From a checkpoint of a small image classifier.
Model: 5.22M parameters, arch swin, activation gelu_tanh.
Training: soap at rate 0.0016, 12200 steps, batches of 64, held-out accuracy 100%.
Data: trained on microscope photos of single blood and bone marrow cells, 194171 training examples.
Rows from block 9, named by matrix and row number. Rows with one number belong to one neuron. Each number is 128 + 32 x the weight over its row's rms, rounded and kept within 0 to 255. All counts start at 0. After the name is the row's rms in percent of the matrix's.
# fc1: MLP up (model.blocks.9.mlp.fc1.weight, 768x256), inputs 0-85
# fc2: MLP down (model.blocks.9.mlp.fc2.weight, 256x768, transposed), outputs 0-85
fc1.614 109 [140  92 108 149 118 153 181 116  86 127 123 109 136  76 120 160  69 121  78 125 102 133 123 145 117 114 144 142 135 121 127 122 159  88 166 163 118 121 138 116 123  81 143 130 102 133 141  54 106  91 206 108 153  84 157 131  58 135  96 149 112 154 102 111 146 187 171 138 138  62  74  80  71 154 117 107 125 126  70 129 116 113  59 129 179 103]
fc1.615 103 [119 185 112 142 149 126 109 141 142 151 125  82 179 141 149 115 160 110 174 152  95 125 145 135  81 129 128 180 107  84 139 127 134 154 133 159 157 110 125 141 138  97 150 140 114 151 138 178 148 123 145 203 160 166  87 144 147 105 205 124 149 174 155 125 105 106 102 141 129 141  72 141 132 141 105 152 103  91 144 117  50 121  99 130 148 155]
fc1.616 157 [143 141  98  81 194 115 141 139 109 121 158 132  93 128 101 118 158 145 148 157 105  68 124  91 121 106 133  76 173 113 139 181 129 141 159 104  88  97 143 116 153 135 118 165 185 104 111 130  92 163 112 134  70  89 109 138  87 134 147 172 128 129 116 137 126 137  81  66 106 103 195  83 103 128 101  97  99 146 113  98 101 133  64  78  97 125]
fc1.617 096 [145 105  91 123 105 105 146 113  96 121 120 144  76 223 111  74  99 116 191  95 152 102 109 118 175 131 105 116 146  88 179 131 141 180 131  92 103 113 122 200 127 164 136 207 160 112 116 140 193 140 116 147  67 145  61 104 135  92 119 179 150 106 108 141 147 113 123 140  58 153 123 109 117 154  82 138  66 111 160 102  93 117 161 155 100  92]
fc1.618 094 [108 120 183 139 163 155 129  90  84 151 155 131 173 174 105 131 115 101 101 102 163 200 121 172 130  92  73 106  77 136  90 131 107 125 186 139 152 124 115 155 180 111 116 174 132 142 122 104 191 131 110 128 196 158 112 108 159  88 115  95 109 104 131 194 124 116 166 146 177  70 115 125 192 155 125 133  93  93 105  46  80 114 150 125  66 155]
fc1.619 097 [ 69 125  89 128 116 125 186 196 154 128  97 127 101 107 110 135 146  89  86 114 106 115 137 173 124 146 103 157 134 159 138  93 143 112 146 146  80  99  90 146  96 145 117 122 179 112 117 111 138 120 110  73 138 150 131 110 182 111 168 156 158 157 101  99  73 123 108 105 142 226 163 131 136 167  96 137 128 188  66 139 129 144 170  90 122 132]
fc1.620 088 [181 119  94 151 108  62 206 117 142 161 128 107  86 183  95 148 142 149 108 145 110 129 139  98 112 164 164  93 116 120 116 120 153 194 143 113  92 158 129  65 119 116 127  91  50 124 149  80 149 104 105 119 143  71  90 138  96  89 167 135 160  61  52 139 119  88 142 124 159  86 132 179  83 178 151 141 174 135 127 145 109 119 160 119 119  81]
fc1.621 069 [ 97  88 119 163 131  86 112 142 140 102 166 146 102 113 124 123  80 179 156  83 150 133 137 179  98 122 161 105  94  90  88 118  91 171 114 150 160 139 126 118 100 171 148 110 110 124 156 130 107 170  91 116 147 196 132 160 119 142 117  98 164 136 137 117  90 104 151 146 176 165 109  50 204 160 138  99  78  93  93 108 111  98 138 133 124 159]
fc1.622 123 [ 87 118  77 159 104  98 111 138 114  79 110 175 130 164 150 127 104 119  84 107  97 130  85 112  87 147 141 133  80 153 146  90 147 119 156  78 147 160  76 111 102  99 147 102  70  98 130  76 135 117 156 177 150 150 152 104 162 104 117 151 158 154 114 117 140 110 200 141 117 110 103 153 104 163 101  92  73 141 163 161 152 107 122 161 169 182]
fc1.623 083 [128 159  96 127 110 145 108 144 111  92 120 131 127 142 118 132 117 164 167 145  95 136 179 114  95 138 157 114 161  89  93 199 140 158 109  89 119 182 138  77  95 138  85 125 208 150  72  99 157 120  88 120  93 151 160 160 156 107 106 126 150 148 153  78 100 136 124 100 137 216 170  89 145 144  76 106 134 141 138  99 100  94 158  18 130 153]
fc1.624 096 [121 150 129 121 147  66 117 159 103  96 130 109 166 153 168 150 152 127 102 107 131 126 124 101 130 112 103  69  72 107 161 155 146 151 130 111 164 134 182  92 130 115 160 146 147 174  91  70 138 121 160 204  99 147  71 116 164 125  88 145 162 105 114  72  99 116 100 140  92 179 121  79 138 125 149 114 137 141  81 148 101 126 108 108 135 132]
fc1.625 089 [112 106 101 166 112 150 114 161 184 169 147 117 150 115  89 170  76 116 132 138 150 129 140 136 100 125 152 145 132 168 153 217 174 104 157 165 153 106 115 154 195 115 104 153 126  95 180 140 136 155 167 159 129  98 161 109 110 174 137 171 114 141 110 129 165 119  74 157 170  91  69 145  76 113  99  73  89 155  61 112 144 145  93 151 182 136]
fc1.626 073 [219 174 144 103 155 133  87 121  53 104 120 111 121  86 121 130 165 210 141  82 108 120 145 162  86 119 115  97  93 149  54 165  87 132 149 183 149 149 106 123 142  90 119  96 132  95 194 122  95 122 131 115 120 105 105 143 129 134 133 129 176 181 165 132 127 124  58 101 155  91 105 105 183 117 190 169 139 173 135 139 163  83 147 150 106 150]
fc1.627 085 [109 116  90 128 133  64  90 152  80 109 102 162 121 114  57 131  98  78 136 101 106 125 128 134 126 126 138 172 124 148 128 121 139 120 160 128 110 126  84 106 143 135 158 142  85 171 150 111  85 160 108 101 167 145 135  94 100 162 113 112 103  68 191 208 181 124 139 132 151 142 133  73 137 106 105 134 140 171 116 103 187 118 101 120 180 212]
fc1.628 075 [139 210 158 130 128 184  79  93  85  67 128 138 130 178 127 167 122 117  68 117  94  96 100 146 132  74 122 123 122  96 216 119  98 113 151 126 145 135  61 123 104 159 138 111 102 158  92 106 130 152 149  80  83 178 104 151  91 110 188 156 130 125 108 112 222 121 131  61 127 174  94 150 115 119 151 107  94 104 212 169 144 174 116  97 161 138]
fc1.629 098 [109 103 118 165 103 122 122 144  91  92  82 162 177 103  78 153  82 158 112 134 192 151 131 141 121 129  93  90 118 185 127 135 140  99 124 148 162  86  69 182 143 158  76  93 161 134 149  84 196 127 109 137 155 179 129 188 124 225 106 109  73  56 186 156 131 158 137  83 105 177 157 101 165 155  91 155 140 153 148 123 147 152 145 208 125 114]
fc1.630 082 [161 116 215  69 116 134 138  81 151 138 120 135 124 120 159 130 124 155 158 121 124 148 142  79 103 119 151 141 145  93  47 188  58 133  98 116 119 109 155 162 144  53 125 134 136 154  89 134 149  92 112 140 115 148 117 114  45  78 133  98 102 119 113 158 140 128 174 143 151 111 142 172 159 138 177 184 150 104 121  87 137 161 155 100 175 112]
fc1.631 120 [110 129 131 126  85 116 148  90 145 141  93 128 120 133 137  78  34 147 153 170 151  84 151 149 132 124 176 161 190  93 102 171 104 141  90 139 165 134 121 167 146 138 121 149 167 122 136  67 113 118 110 213 140 192 155 171 130 164 137 138 117  78 126 131 140 123 200 115 114 128 138 181 158  89 116 133  84 104 126 127  75 131 176  52  78 182]
fc1.632 077 [226 148 117 159 166  79 115 111  99  87 117 127 157 102 121 100  95 101 142 114 109 170 144 127 127 120 109 109 143 136 128 155 130  90 155 116 138  89 144 102 134 154 154 101  74 125 156 155 124  80 162 126 112  97  64 134 128 174  97 166  98 153 146 208 164  92 163 135 157 146  97 124  92 142  99 177 120 145  88 130 138  79 111 141 138 139]
fc1.633 098 [131 188  94 173  91 107 143 102  47  78 110 125 101 108  83 138 128 107 121 141 124 102 163 143 134  94 102 212 146  69 110 144 133 146 214  57 115  65 105 140 103 147 138 167 141 139 125 138 140 113 110 142 165 132 142 173 152 103 102 120 106 186 137  82 185 150 150 121 140 122 170 126 108  91  61 119  89 148 139 154 159 162 101  90 161 173]
fc1.634 111 [134  51 160 248  54  86 154 110 146 152  96 163 153 125 128 116  86 151  88 134 129 159 107 108 149 125 122 112 118 121  82 115 156 134 124 137 123 127 121 127 113 144 133 175  78 149 110  47 147  15 151  87 203 122 164 106 143 139 159 133  15 102 123 116 190 136 150 161 111 154 155 157 224 149 118 151 132 110 138 150  89 159 171  75 134  51]
fc1.635 101 [105 125 141 192 123 169 114 128 150 127 119 133 102 137 134  74 101 134 110 182 173  90 145 140 142  93 109 155 159 119 138 116 118 129 145 184  83 118 139 130 133 162  97 162 160 186 121  83 130 131 197 136 120 172 147 162 103 167 125 118 191 121 175 138 166 132 181 174 137 184  95 133 113 154 120 106 153 145 101 117 103 163 200 154 147  74]
fc1.636 089 [ 88 132 106 126 161 144  92 145 100 154 195 113 152 136 191 145  89 155 103 127  76 126 169 187 149  84 161 142 174  86 110 116  96 144 111 122  90 163 115  89 142 178 127 129 172  95 152  77 127 118 146 116 151 154 134 116 152  91 137 140 128  90 133 182  98 182 137 145  84 100 141 123 116  57 182 114  90  92 128 126 121 162 138 147  76  80]
fc1.637 086 [154  90 102 136 144 154  88 170 122 110  91  99 102 128 182 150 101 109 107 111 106 146  98 149 115  83 186 109  98 169 155 160 123 150 120 127 155 177 110 141 104 149 122 115 130 127 120  74  96 153 143 161 121  54 120 102 151  99 101 127 121 181 147 128 155 130 168 212 148 145  83 127 116 134 161 137 158 121 101 103 106 197 105 149 108  78]
fc1.638 074 [167 165 159 179 136 130 141 106  99 126  99 137 107  82  45 155 105 151 178 112 141 115 177 105 119 113 175  92 128 151 135 115 118 141 128 182 150 133  78 124 131 143 166  81 141 165 150  95 166 147 140 175 142 158 178  98 103 171 106 151 116 121 185  51 158 172 152 108 183 130 134 151 171 157 141 180  88 146 108 128 107 127 143 124 136 113]
fc1.639 087 [121 139 139 107 201  94 170 124 177 121 138  86 150 112 116 113 207  99 146 177 132 156  78 103 142  98 106 122 119 151  88 109 101 154 137 144 132  94 222 206 161 177 128 108  95 125 119 113 168 138 101 143 156  92 121  96 191 165 181 132 131 114 165 193 121 141 124 107  95 111 132 110 140  72 120 163 141 124 122 137 131 102 104 153 109  97]
fc1.640 141 [164 149  78 101 120 161  82 114 123 160  72 151  73 149  85 133 105 117 101 152 149 128 167 109 154 149 134 130 192 128 178 108 127  91 114 147  95 148  91 110  91 158  98  82 169 127 179 110 165 156  96 115 114 147 126  69 109 117  71 139 145  91 178  85 137 152 142  99 113 109 202  78 184 159 144 111 126 122 104 105 149 206 128  99  57  94]
fc1.641 083 [ 76 155 162  75 119 156  63 126 156 107 165 168 161 111 108 169 139  98 160 140  74 115 128  88 129 154  99 148 117 135 126 145 145 152 147 128 102 174 160  71 154 113 121 101 120  80 146 169 111 150  67 177  95  86 143 173  25  92 125 103 128 102 128 151 143  80 119 176 103 145 152 134 148 117 144  63 161  65 137 147 111 126 117 145  96 112]
fc1.642 109 [ 99 124 189 144 149 109 131  94  90 106  54 101 146 105 142 113 167 175 114 106 147 172 110 179 148 109 137 110 103 111 161 188 214 144 128  36 141 211 124 143  92 144  97 150 179 118 141 167 133 143 114 116 135  95 102  82 151  80  84 160 106 163 128 109 154 157 166 121 125  95 153  88 160 159  71 145 152 138 107 183 148 137 104 146 138 133]
fc1.643 090 [ 88 133 185 108  94  83 177  95 118 149 117  93 121  95 113 141 110 138 130  35 126 177 114 157  89 149 150  60  92 143 143 143 124 168 132 125 196 130  90 179 125  84 173 141  84 117 134 204 164 137 125 110  81 160 120 118 175 101 146  86 140 124 133 179 102  93 109 121 126  85 193 107 159 173 118 205  96 101 117  97 116 178 121 101 141 199]
fc1.644 078 [ 69 127 168 144 134 131 111 169 125 136 101 176 135 131 146 100 159 136 124  68 127 178 129 118 146  75 119 166 114 113 110 162 143 149 197 182 146 160  49  83 131 193 115 104 141  76 117 132 152 144 130  82 109 178 159 117 136 131 117 109  96  61 129 119 133 114 112 138  99 147 112  93 172 111 118 108  86  94 141 193 111 127 130 167 119 132]
fc1.645 078 [102 116 137 133  98  87 176 184  84  88 109 170 107 142 142  90 114 161 189 240 120 159 151 135 157 159 123 159  99 100  98 205 187 125  99 122 133 131 148 118 143 122 144 115  96  89 114  89  93 135 160  93 152 140 136 138 119 129 125 139 138 163 185 121 119 135 172 159 159 202  94 128 186 112 126 113 117 147 160 125 206  87 196  95 187 135]
fc1.646 089 [158 133 174 108  61 115  75 180 141 108 105 116  93 202 158 105 117 167 106 143 140 109 159  91 121 136 174 199 101 115 102 119 137  80 122 147  77 159 156 110 141 150 180 131 156 180 118 104 131 107 154  93  81 154 115 141 110 149 135 145  90 104 100  94 170 147 124 116 135 168 144 147 111 144 140 117 164 133 140 107 110 184 177 104 115 112]
fc1.647 086 [146 105 126 134 174 130  93 100 150 184 127  98 150 192  91  96  71 108  71  81  90 153 151 157  89 127 102 125 144 132 160 121  99 149 125  81 125 108  81 177 124 101 174 148 134 130 124 154  97 145 114 174 130 162 173 148 172 138 116 162 140 131 155 146 120 164  92  80 109  92 139 181 111  95  89 120 161 153 112 149 144 114 173  42 144  95]
fc1.648 084 [ 76 159 188 196 161 122 184 178 120 126 136 123 152 197 144 109 103  99 137 148 136 100  90 140  89  81 141 124 121  99 121 142 104 138 178 119 154 178  84 135 160 205 109  61 196 128 142 128 140 126 161 118  75 128 156 110 121  94  93 114 133 105 137 116 128 101 112 160  74 113 140  77 122 102 194 115  85 114 124 106 126 137 135 116 133  74]
fc1.649 100 [104 117 132 161 152 137  92 109  92 129 149 135 123 149 141  87  28 143 119  96 128  89 138  95 106 135  66 157  92 106 127 146 160 182  85  58 151 142 105 118 132 108 161 155  76 129 104  83 133 102 137 113 177 159  94 185  98  99 141 111 137 138 120 124 164 107 201 111  88  99 112 153 155 115 113 179 114 147 164 165 122 131 106  77 118 164]
fc1.650 106 [119 118  91 145  11 125 122 162 186  62 142 148 146 138 207 132 110  77 131  71 131 154  78 147 121 129 158 133 123 124 152 192 134  99 146  70 116 129 161  81 118 139 111 133 115 164 130 136 159 152 167 108 152 131  89  89  92 125 146 113  63 106  81 120  92  88 118  98  66 126  86 148 167 140 136 100  73 147 160 112 128 111 202 102 135 178]
fc1.651 087 [123 152 135 139 156 131 132 113 182 165 138 149 106 108  98  91  87 142 189  95 168 125 118 127 122 123  34  99 116 129 165  70  81 142 109 118 195  86 107  83  89 144  74  65 139 113 165 121 197 111 161 179 152 178 125 132 109 118 179 148 116 117 111 105 101 120 130 124  83 144 139 151 176 123 107 119 150  63 130 100 163  88  45 169 120 145]
fc1.652 099 [141 127  99 193  79 160 161  95 118 112 111 173 175 122 146 124 115 137 135 103 165 133 154 108 152 168  90 142 145 153 147 109 184  86 117 138 112  82  96 155 128 153 146 115 149 140  84 139 155 155 119 139 137 118 165 160 156 138  58 130 130  97 144 109  85 128 126 104  96 107  75 130 193 173 116 133 151  81 142 116  93 102 116  96  91 155]
fc2.614 106 [112 154 117 119 138 148 122 185 195  76 221 130 155 180  88  87 177 100 113 145 125  95  96 118 117 107  81 114 192  90 102 139 116 106 145 182 153 181 155 151 129 191 185 105 124 134 140 105  92 100 105 126 193 170  89 115 161  49 113 110 159 104 149 104 175  92  92 106 101 112 162 118 180  67 119 127  95  99 132 109 122 159 165 135 108 138]
fc2.615 113 [143 166 170  80 164 157 131 141  71 134 108 120 113 140 139 119 145  86 105 123 120 113 150  87 216 144 120 118 104 152 157 175 158 125 143  54 128  87 156 123  96 131 141 106 145 198 114 129 148 143 102 127 139 148 173 153 151  65 140 124 153  91 124 145 155 152 123 117 167 147 137 154 110 158 110 149 122 149 172 116 104 179 113  58 136  98]
fc2.616 152 [ 97 127  98 104 112 135 157 184  99 112 193 131 156  89 149 152 136  91 101 154 122  77  99 173 131 140  92 127 168  90 106 135 131 155 159 195 117 139 121 142 101 141 145 112 116 123 131  75 145 135 147 105 162 225 136 145 110 111 106  40 161 124 116 127 153  83 131 137 122 110 150 120 152  84 110 100 109  77 143  78 169 172 146 150 157 118]
fc2.617 087 [152 105 153  92 132 143 201  54 174 122 179 123  91 178 130 151 133 141  81  54 147 173 128 168 115 181 152 134  92  83 119 165  69 104 156 123 121 112 147 152 136 104 140 150 116 209 147 130 170 144 118 133 115  79  98 117 143 157  58 147 111  98 150 130  65 102  82 145 112 169 157 114  96 137 138 117 143 103  56 183 178 155 192  70 113 167]
fc2.618 099 [171 138 122 165 108 129 149 145  93 136 138 104 146  99 100 112 136 154  88 175 181 157  99  97 150 118 114 140 114  53 121 123 122 100 170 144 123 108 106 106  77 126 130 123  64 154  50 149 140 164 157 126 167 154 140 220 114 123 145 113 104 164 133 145 149 142  66 168 130 136 110  95 164 121 136 125  62 171 123 101 157 123 105 153 100 124]
fc2.619 094 [138 118 120 163 103 101 106 219 146 137 149 159 109 151 118 145 134 124 206 179 164 119 113 118 116 124 162 145 163 159 167 146 114 127 145 100 139 119 140  56 129 144  87 129 113  93 137 124 143 140 141 161 119 183 125 167 134 190 156 176 121 138 156 146 146 133 183 164 240 105  89 109 178  98 131 132 125 127 149 140  92 108 127 154 176 161]
fc2.620 082 [ 79 139 152  82 192 145 111 131 105 122 126 140  97 152 127  64 108 180 161 127 164 153 184 103 150 175 182 152 120 133 195 124  67  91  63 114 150 111 135 144 205 103 102  58 158 136 149 154 132 148 122 148 107 138 158 128 150 186 168  97 144 132 125 100  81 129 161 136 133 162 137 125 148 103 174 138  98 132 102 120 112 125  93 115  97 164]
fc2.621 069 [180 174 139 150 129 145 131 178 142 147 132 154 155  96  97 154  89 127  58 141 165 139 140  49 136 150 117 132 117 107  86  91 159 107  88 132 127 111 126 143  72  86 142 139 124 174  95 127 153 108 154 169 221 165 193 145 132  95 125 153 125 137 140 109  76 172 109 170  97 115 107 148 117 198 117 121 127 115 132 118 103 139 111 110 110 116]
fc2.622 112 [152 189  93  75 213 137 166 229 135 128 170 114 170 126 109  98 142  92 131 174 162  85 107  95 130  83  97 109 152  49  80 163  86 105 127 119 134 169 137 171 155 120 129  96 168 198 134 116 144 136 125 157 149 146 100 143 166  34 134 116 138 132 172 116  91  92  96 135 174  86 152 107 151 130 105 152 152  95 115 113  73 158 158 104  89 106]
fc2.623 083 [185 168 129 134  99  54 127 157 118 123 181 126 148 115 136 124 130 151 131 184  96 114 117 170 154 120 138 161 143 176  87  77 137  95 163 103 143 136 108 105 124 130 143 141 129 114 125  89  93 106 149 155 141 120  92 118 173 175 139 146 139 149 101  90 133 114 153 141 163 129 127  97 169  98 186 167 136 119 131  81  54 171 137 176 236 106]
fc2.624 100 [139 120 188 129  52 104 152  94 160  80  90  86 134 124  94 121 129 132 101 112 140 172  90 140 154 142 107  60 141 130 103 113 190  89 187 133 119 115 114 131 136 101  82 120  84 138 157 192 139 164 101 158 149 109 133 151 122 172 131 121  93 101 116 153  97 103  66 114 105 151 177 165 149 142 156 127 136 109 142  80 171 160 135 104 128 178]
fc2.625 089 [127  80  74 125 139 176 132 133 107  39 104  53 150 140 146 104 142 126 129 137 117 183 140 191 102 120 121  95 152 108 168 154 151 190 151 106 113 157 129  92 140 101 156  76 114 137 102  90  92 168 113 152 125 123  64 138 126  60  95 139 126  85 132 165 136  78  98 117  80 141 179  76 148 168  95 126 183 118  94 122 104 147 108 195  91 123]
fc2.626 070 [ 89 142 149 145  99 138  85  80 179 170  77 159 136 186 143 139 132 121  82  82 144 133  94 133 104 102 123 173 132 188  98 150 136 125 108 133 218 101 140 115 107 226  99 131 136  80 132  70  82 116 127 143 131 114 116 146 158 137 132 171 110 124 118 124 125 165 124 118 111 125 136 151 133 123 143 154 100 165 159 162 164 113 108 126 146 122]
fc2.627 080 [116 127 121  63 181 142 154 183 119 135 191 170 149 151 148 129 159 158 113 197 137 127  91 125 135 125  95  67 124 104 157 176  84  66 106 136 102 145 168 152 146 129 103  81 162 120  82 100 167 104 158 143 118 156 149  96 156 164 162 137 155 120 124 121 121  62 143  96 117 154 154  97 134 114 120 177 122  96 125 113 123  74 133 143 100 106]
fc2.628 077 [ 72 134 152 149 154 106 147 176 172 134 156 140 135 115 120 106 183  91 111 135 156 149 107 140 139  83 119 159 139  88  96 114 140 128 119 142 132 191 176 126 116 159  79 120 101 112 115 140 227 140 111 124 148 111 103  79 172 104  95 108 112 157 169 163 125 121 138 189 189 137  91 122 148  82  83 120 144 152 131 157  59 129 132 157  84 157]
fc2.629 101 [133 100 133 124 187 107 113 150 168 151 131 168 156 123 125 138 171 135 121 171 120 126 100 101 139 126 161 100 120 131 117 171  96  68 103  87 187 138 162  98  93 150 110 141 183 130  45 133  96 137  99 111  99 108  87 126 156 122 108 160 130 156 138 100 113 147 100 188 105 175  98 135  93 144 151 138 104 116 151 115 127 128 110 127 117 184]
fc2.630 071 [123 135 187  86 171 118 139 113 113 159 170 194  66 162 211 125 143 177 101  74 178 125  79 136  87 127 112  99 120 113 186  99 168 157  82 151 206 138 101 129 105  97 152  70 173 124 147 114 126 145  96  92 134 121 107 167 120 107 129 124 187 103 115 100 101 153  55 131 157 136 125  81  85 119 117 132 117 170 159 193 158 129  90 118 162  96]
fc2.631 131 [174 148 119 100 131 179 121 137 111 120 134 175 124 132 129 134 127 124 152 196 131 131  81 148 104 131 129  81 129 135 145  67 117 146  60 160 139 129 108  81 112 147 124 103 138 128  90 164 105 130 154 121  94  81 125 165 105 128  92 171 122 172  94 145 121 197 187 172 113 139  98 141 137 144  88 130 188 124 144  88 106 128  89 145 104  83]
fc2.632 071 [ 92 131  86  87 136 201 101 129 155 131 171 183  91 119 172  96 139 140 195 178 116 102 168 122 125 135 153 116 130 115 155 129  99  84 129  81  93 107  73 148 142 115 118 142  93 142 143  99 161  97 105 112  98 184 154 161 164 105 127  52 152 157 135  88 157  78 104  84 127  98  99 100 223 129 166 125 119 122 133 149 113 147 120 111 122 161]
fc2.633 104 [ 93  95 105  76 118 147 119 113 152 152 188 177 140 143 202 129 103 145 144 156  97 152  68 183 166 129 163 147 102 145  59 154 114  78 117 161 168 142 146  78 157 175 109 127 177 132  94 101 170 102 138 159  76 103  67 100 146 155 154 150  78 112 152 159  95  92 162  93  83 117 107 109  95 110 169 144  77  88 133 160  73  71 193 148 208 161]
fc2.634 110 [132 138 123  76 163 162 133 161 119  96 173 137 162  91 154  97 143 108 135 149 139 127 104  64  92 106 166 139 195 123 170  68  98 121 117 170 109 202 130 107 113  85 114 105 102 134 141 127 125 207 181 131  78 154 143 178  49 127 122 112 155 131 122 140 126 155 124 142 109  53 133 160 103 180 129  93 201 155  92 126 159 181  84 138 120 139]
fc2.635 099 [136 100 170 110  72  65 127 121 121 112  73 181 150  83 161 143 104 117 108  96 100 143 134 126 137 179 117  97 165 164 134  85 133 110  53 159 146 143 117 121  97 120 134 190  86  96 132 160  82  99  59 111 107 129  89  89 103 130 109 147 119 154  59 146 106 191 156 153  95 134  88 206 146 141 127  74 150 146 128 139 151 150  96 124 108 129]
fc2.636 088 [150 147 101  75 139 136  98 147 105 131 164  90  88  85  93 124 134 109  88 153 129 140  34  90 148  60  90 120 151 115 116 189 138  99 143 118 121 144 172 166  80 144 165  99 125 130 112 148 139 150 148  97 190 157 137 116 119  45  93  90 140 153 113  88 113  98  71 137 128  97 140 137 160 155  87 168  90  81 135 156 127 167 109 170 184 141]
fc2.637 090 [ 76 149  68 115 145 108 193 179 114 134 184 113 189 148  88  89 127  83 145 175 144 155 136 131  80 116  71 118 154 138 119  86 138 150  88 134 139 146 150 170 103 117 141  97 104  84 163 141 104 107 131 187 152 152 161 112 113  81  90  72 159 128 129 129 157  97 137  98 131 144 117 132 176  83 122 208 129 107 133 101 129  91 106  89  90 142]
fc2.638 066 [155 116 134 117 100 173 119 157 158  66 125 131 111 137 166  84 132 108 132 179 135 110 162 146 191 130 117 121  44 128 115 118 125 151 168 176 176  73  78 157 178 141 124 193 122  85  91 142 137  74 154 108 149 165 147 155  91 159  94 121 126 105 169  98 144 165 148 123 151 122 114  80 157 127 130 118 109 140 114 133 138  83 125 146 131 124]
fc2.639 083 [ 80 135 181 133 122 132 108  80 142 165  71 117 103 154 133 100 166  57 117  59 112 103 153 157 102 161 133 129 131 172  82 117  84 207 134  97 127 176 107 140 146 103 120 141 100  99 115 155 146 111 135  65 121  75 136 122 151  89  90 117 119 113 158 114 113 151 126 100 114 108 163 165  93 171 119 169  98 187 194 177 221 138 202  86 124 123]
fc2.640 147 [130 117 173 131  79 129 122  64 141 150  97  93  87 133 136 137 163 154 105 102 108 128 115 154 151 103  93 160 122 123 184 129 156 148 158 158 131  99 161 137 115 177 167 112 128 116 151 123 100  94 189 148  74  88 138 127 107 188 154 178  88 101 108 123 121 156 112 144 110  64 137 131  60 159 149 104 102 127 103 190 186 134 104 163 134 101]
fc2.641 074 [146 133  94 110 133 142 118  64 134 128  72 151 140 136 152 149 145 143  57  62 135 197 155 104 103 114 172 107 104 132 111 146 125 155 136  78 138  91 134 128  90  75 175 140 174 157 206 139  91 146 151 133 217 119 134 106 141  94 120  79 169 176 105  93 152 114 157 145 134  88 156 156 105 141 128 168 132 135 125 151 171 106 130 110 149  72]
fc2.642 124 [132 141 100 138 139 148 116 150 171 159 180 129 114 134 141 117 156  74  97 109 135 130 118 140 139 126 140 147 173 143  93  86 103 112  95 143 135 151 126 148  73 101 138 102  82 188 148 136 126 115 196 120 105  89 150 205 103 119 141  93 110 138 157 125  96 149  79 148  97  86 136 112  81 181 143  99  80 153  97 151 176 159 148 131 151 121]
fc2.643 085 [100 104 127 108 134 124 114  79 169  63  99 136 106  97 185  88 127 120 101 103 125 120 145  16 143 158  72 162  89  71 124 110 117 121 121  69 158  87 133  89  65  88 178 122 186 172 121 144 125 152 154 101 120 150  55 165 156  79 132 145 108 153 147 120 134  77 102  78 129 152 106 147  88 133 102  80 122 148 114 193 142 109 117 123  87 143]
fc2.644 072 [118 125  98 131 187  96 156 112  95  95 153  62 144 135 160 155 126 132  95 140 206 139 146 182 103  82  76 106 149 111  97  95 144 119 137  83 191  77 114 167  84 170 154 156 102 144 110 165 109 120 156 120 188 180 179 179 160 107 149  97  82 196 120 124 131 110  97 198 124 128 162 110 125 144  81 148 186 131 152 155 131 108 142  70  98 150]
fc2.645 073 [163 130  55  73 136 160  95 117 144 145 106 125 126 120 170 127  98 189 103 128 137  92  82 125 108  79 151  87 160 138 161 125 142  95 126 134 114  80 108 150 124  85 103 119 118 223  94 137 139 137 124  91 116 132 115 145 123 128 132  99  92 120 139 140  94 137  67 102 114  78 172 131 153 130 124  85 103 161 169  91 140 128 101 119  43  88]
fc2.646 089 [113 114 164 136 110 131 114 131  93 156 154 143 146  69 117 167 133 155 106 154 118  89 160 147 175 108  92 104 107  73 141 162 134 196  97 137  98 104 116 115 136 113 168 118 162 110 137 121 137 120  98 102 147 149 135 108  95 181 135  99 133 184 134 150 176 147 179  67 118 136 100 145 131  93  39 122 153 179  86 101  58 100  85 138 186 114]
fc2.647 081 [114 140  70  98 111 147 160 109 168  95 146 143  82 119 163  88 193 144 142 133 175 149 147 108 152 114 133  98 113  96 173 149 113  98 192 125 105  38 144 172 202 129  88  75 132 102 147 156 221 163 112 175 123 167 134 132 123 174  88 161 142 105 149 143 113 113 168 119 141 144 101 128 142 111 132 195 120  87 114  69 143  77 117 154 162 125]
fc2.648 093 [233 123 141 143 108  89 188 189 117  93 161 102 136  38 135 152 135 199  95 128 121 162 123 143 119 132 147 156 134 140  44 136 193 145 118 103 144  97 119 151  76  58 104 215  90 156 101 156  98  92 134  84 193 128 187 196 118  79 105 116 121 145  92 139 137 158 118 211 145 122 121 151 102 190  90 133 142 147 118 164 138 102  99 137 129 115]
fc2.649 093 [142  96 138 150 137 153 141 118 167 126 158 119 114 195  82 102 105 150 115 115 162 113 125  62 130 168 133  44 151 150 115 119 112 174  98 158  99 137 137 193 143  51  97 137 122 142 133 135  93 158  93 100  88 112 111  92 110 142 159  91 141 130 143 137 146 139 104 143 218 188 172 152 104 124 200  92 152 191 134 138 168 118 152 103  90 101]
fc2.650 097 [163 155 158 105 159 142 150 164 121 108 115 143 106 113 140  94  90 108  98 156 115 149 129 110 134 120 115 145 113  36 148 106  86  90 155 179 127 125 141 117 117 127 167 108 194 150 143  85 136  98 129 172 181 192  87 145 167  61 180 111 171 130  63 136 120  96 143 122 157 164 174  55 143 119  90 157 127  66 121 112 124 136 199 157  89  74]
fc2.651 078 [166  85 113 106 114 123 151 137 129 134 141 112 162  94  55  82 129 105 110  79 153 135 117 120  92 144 156 161  77 172 108 190 170 102 141 119 136 148 107 132 155  88 132 129 151 146 158 204  92 117 153 109 152 125 139 172 169 142 123 176  70 170 157 154 165 149 112 114 139 136 161 121 111 133 102 133 135 162 131 139 102 122 165 120  95 127]
fc2.652 096 [207 159 125 136 120 146 122 153 111 117 153 142  92 198 123  79 139 204 132 156  79 157 132 148 112 132 135  97 139 172 134 127 109 116 145  95 147 131 137 166 102 161  66 135 131 113  63 128 135 158 149 138 111 107 112 148 138 151 185 124  96 117 183 136 150 109 153  56 117 194 138 163 148 114 152 136 129  92 196 145  99 107  91 106  97 167]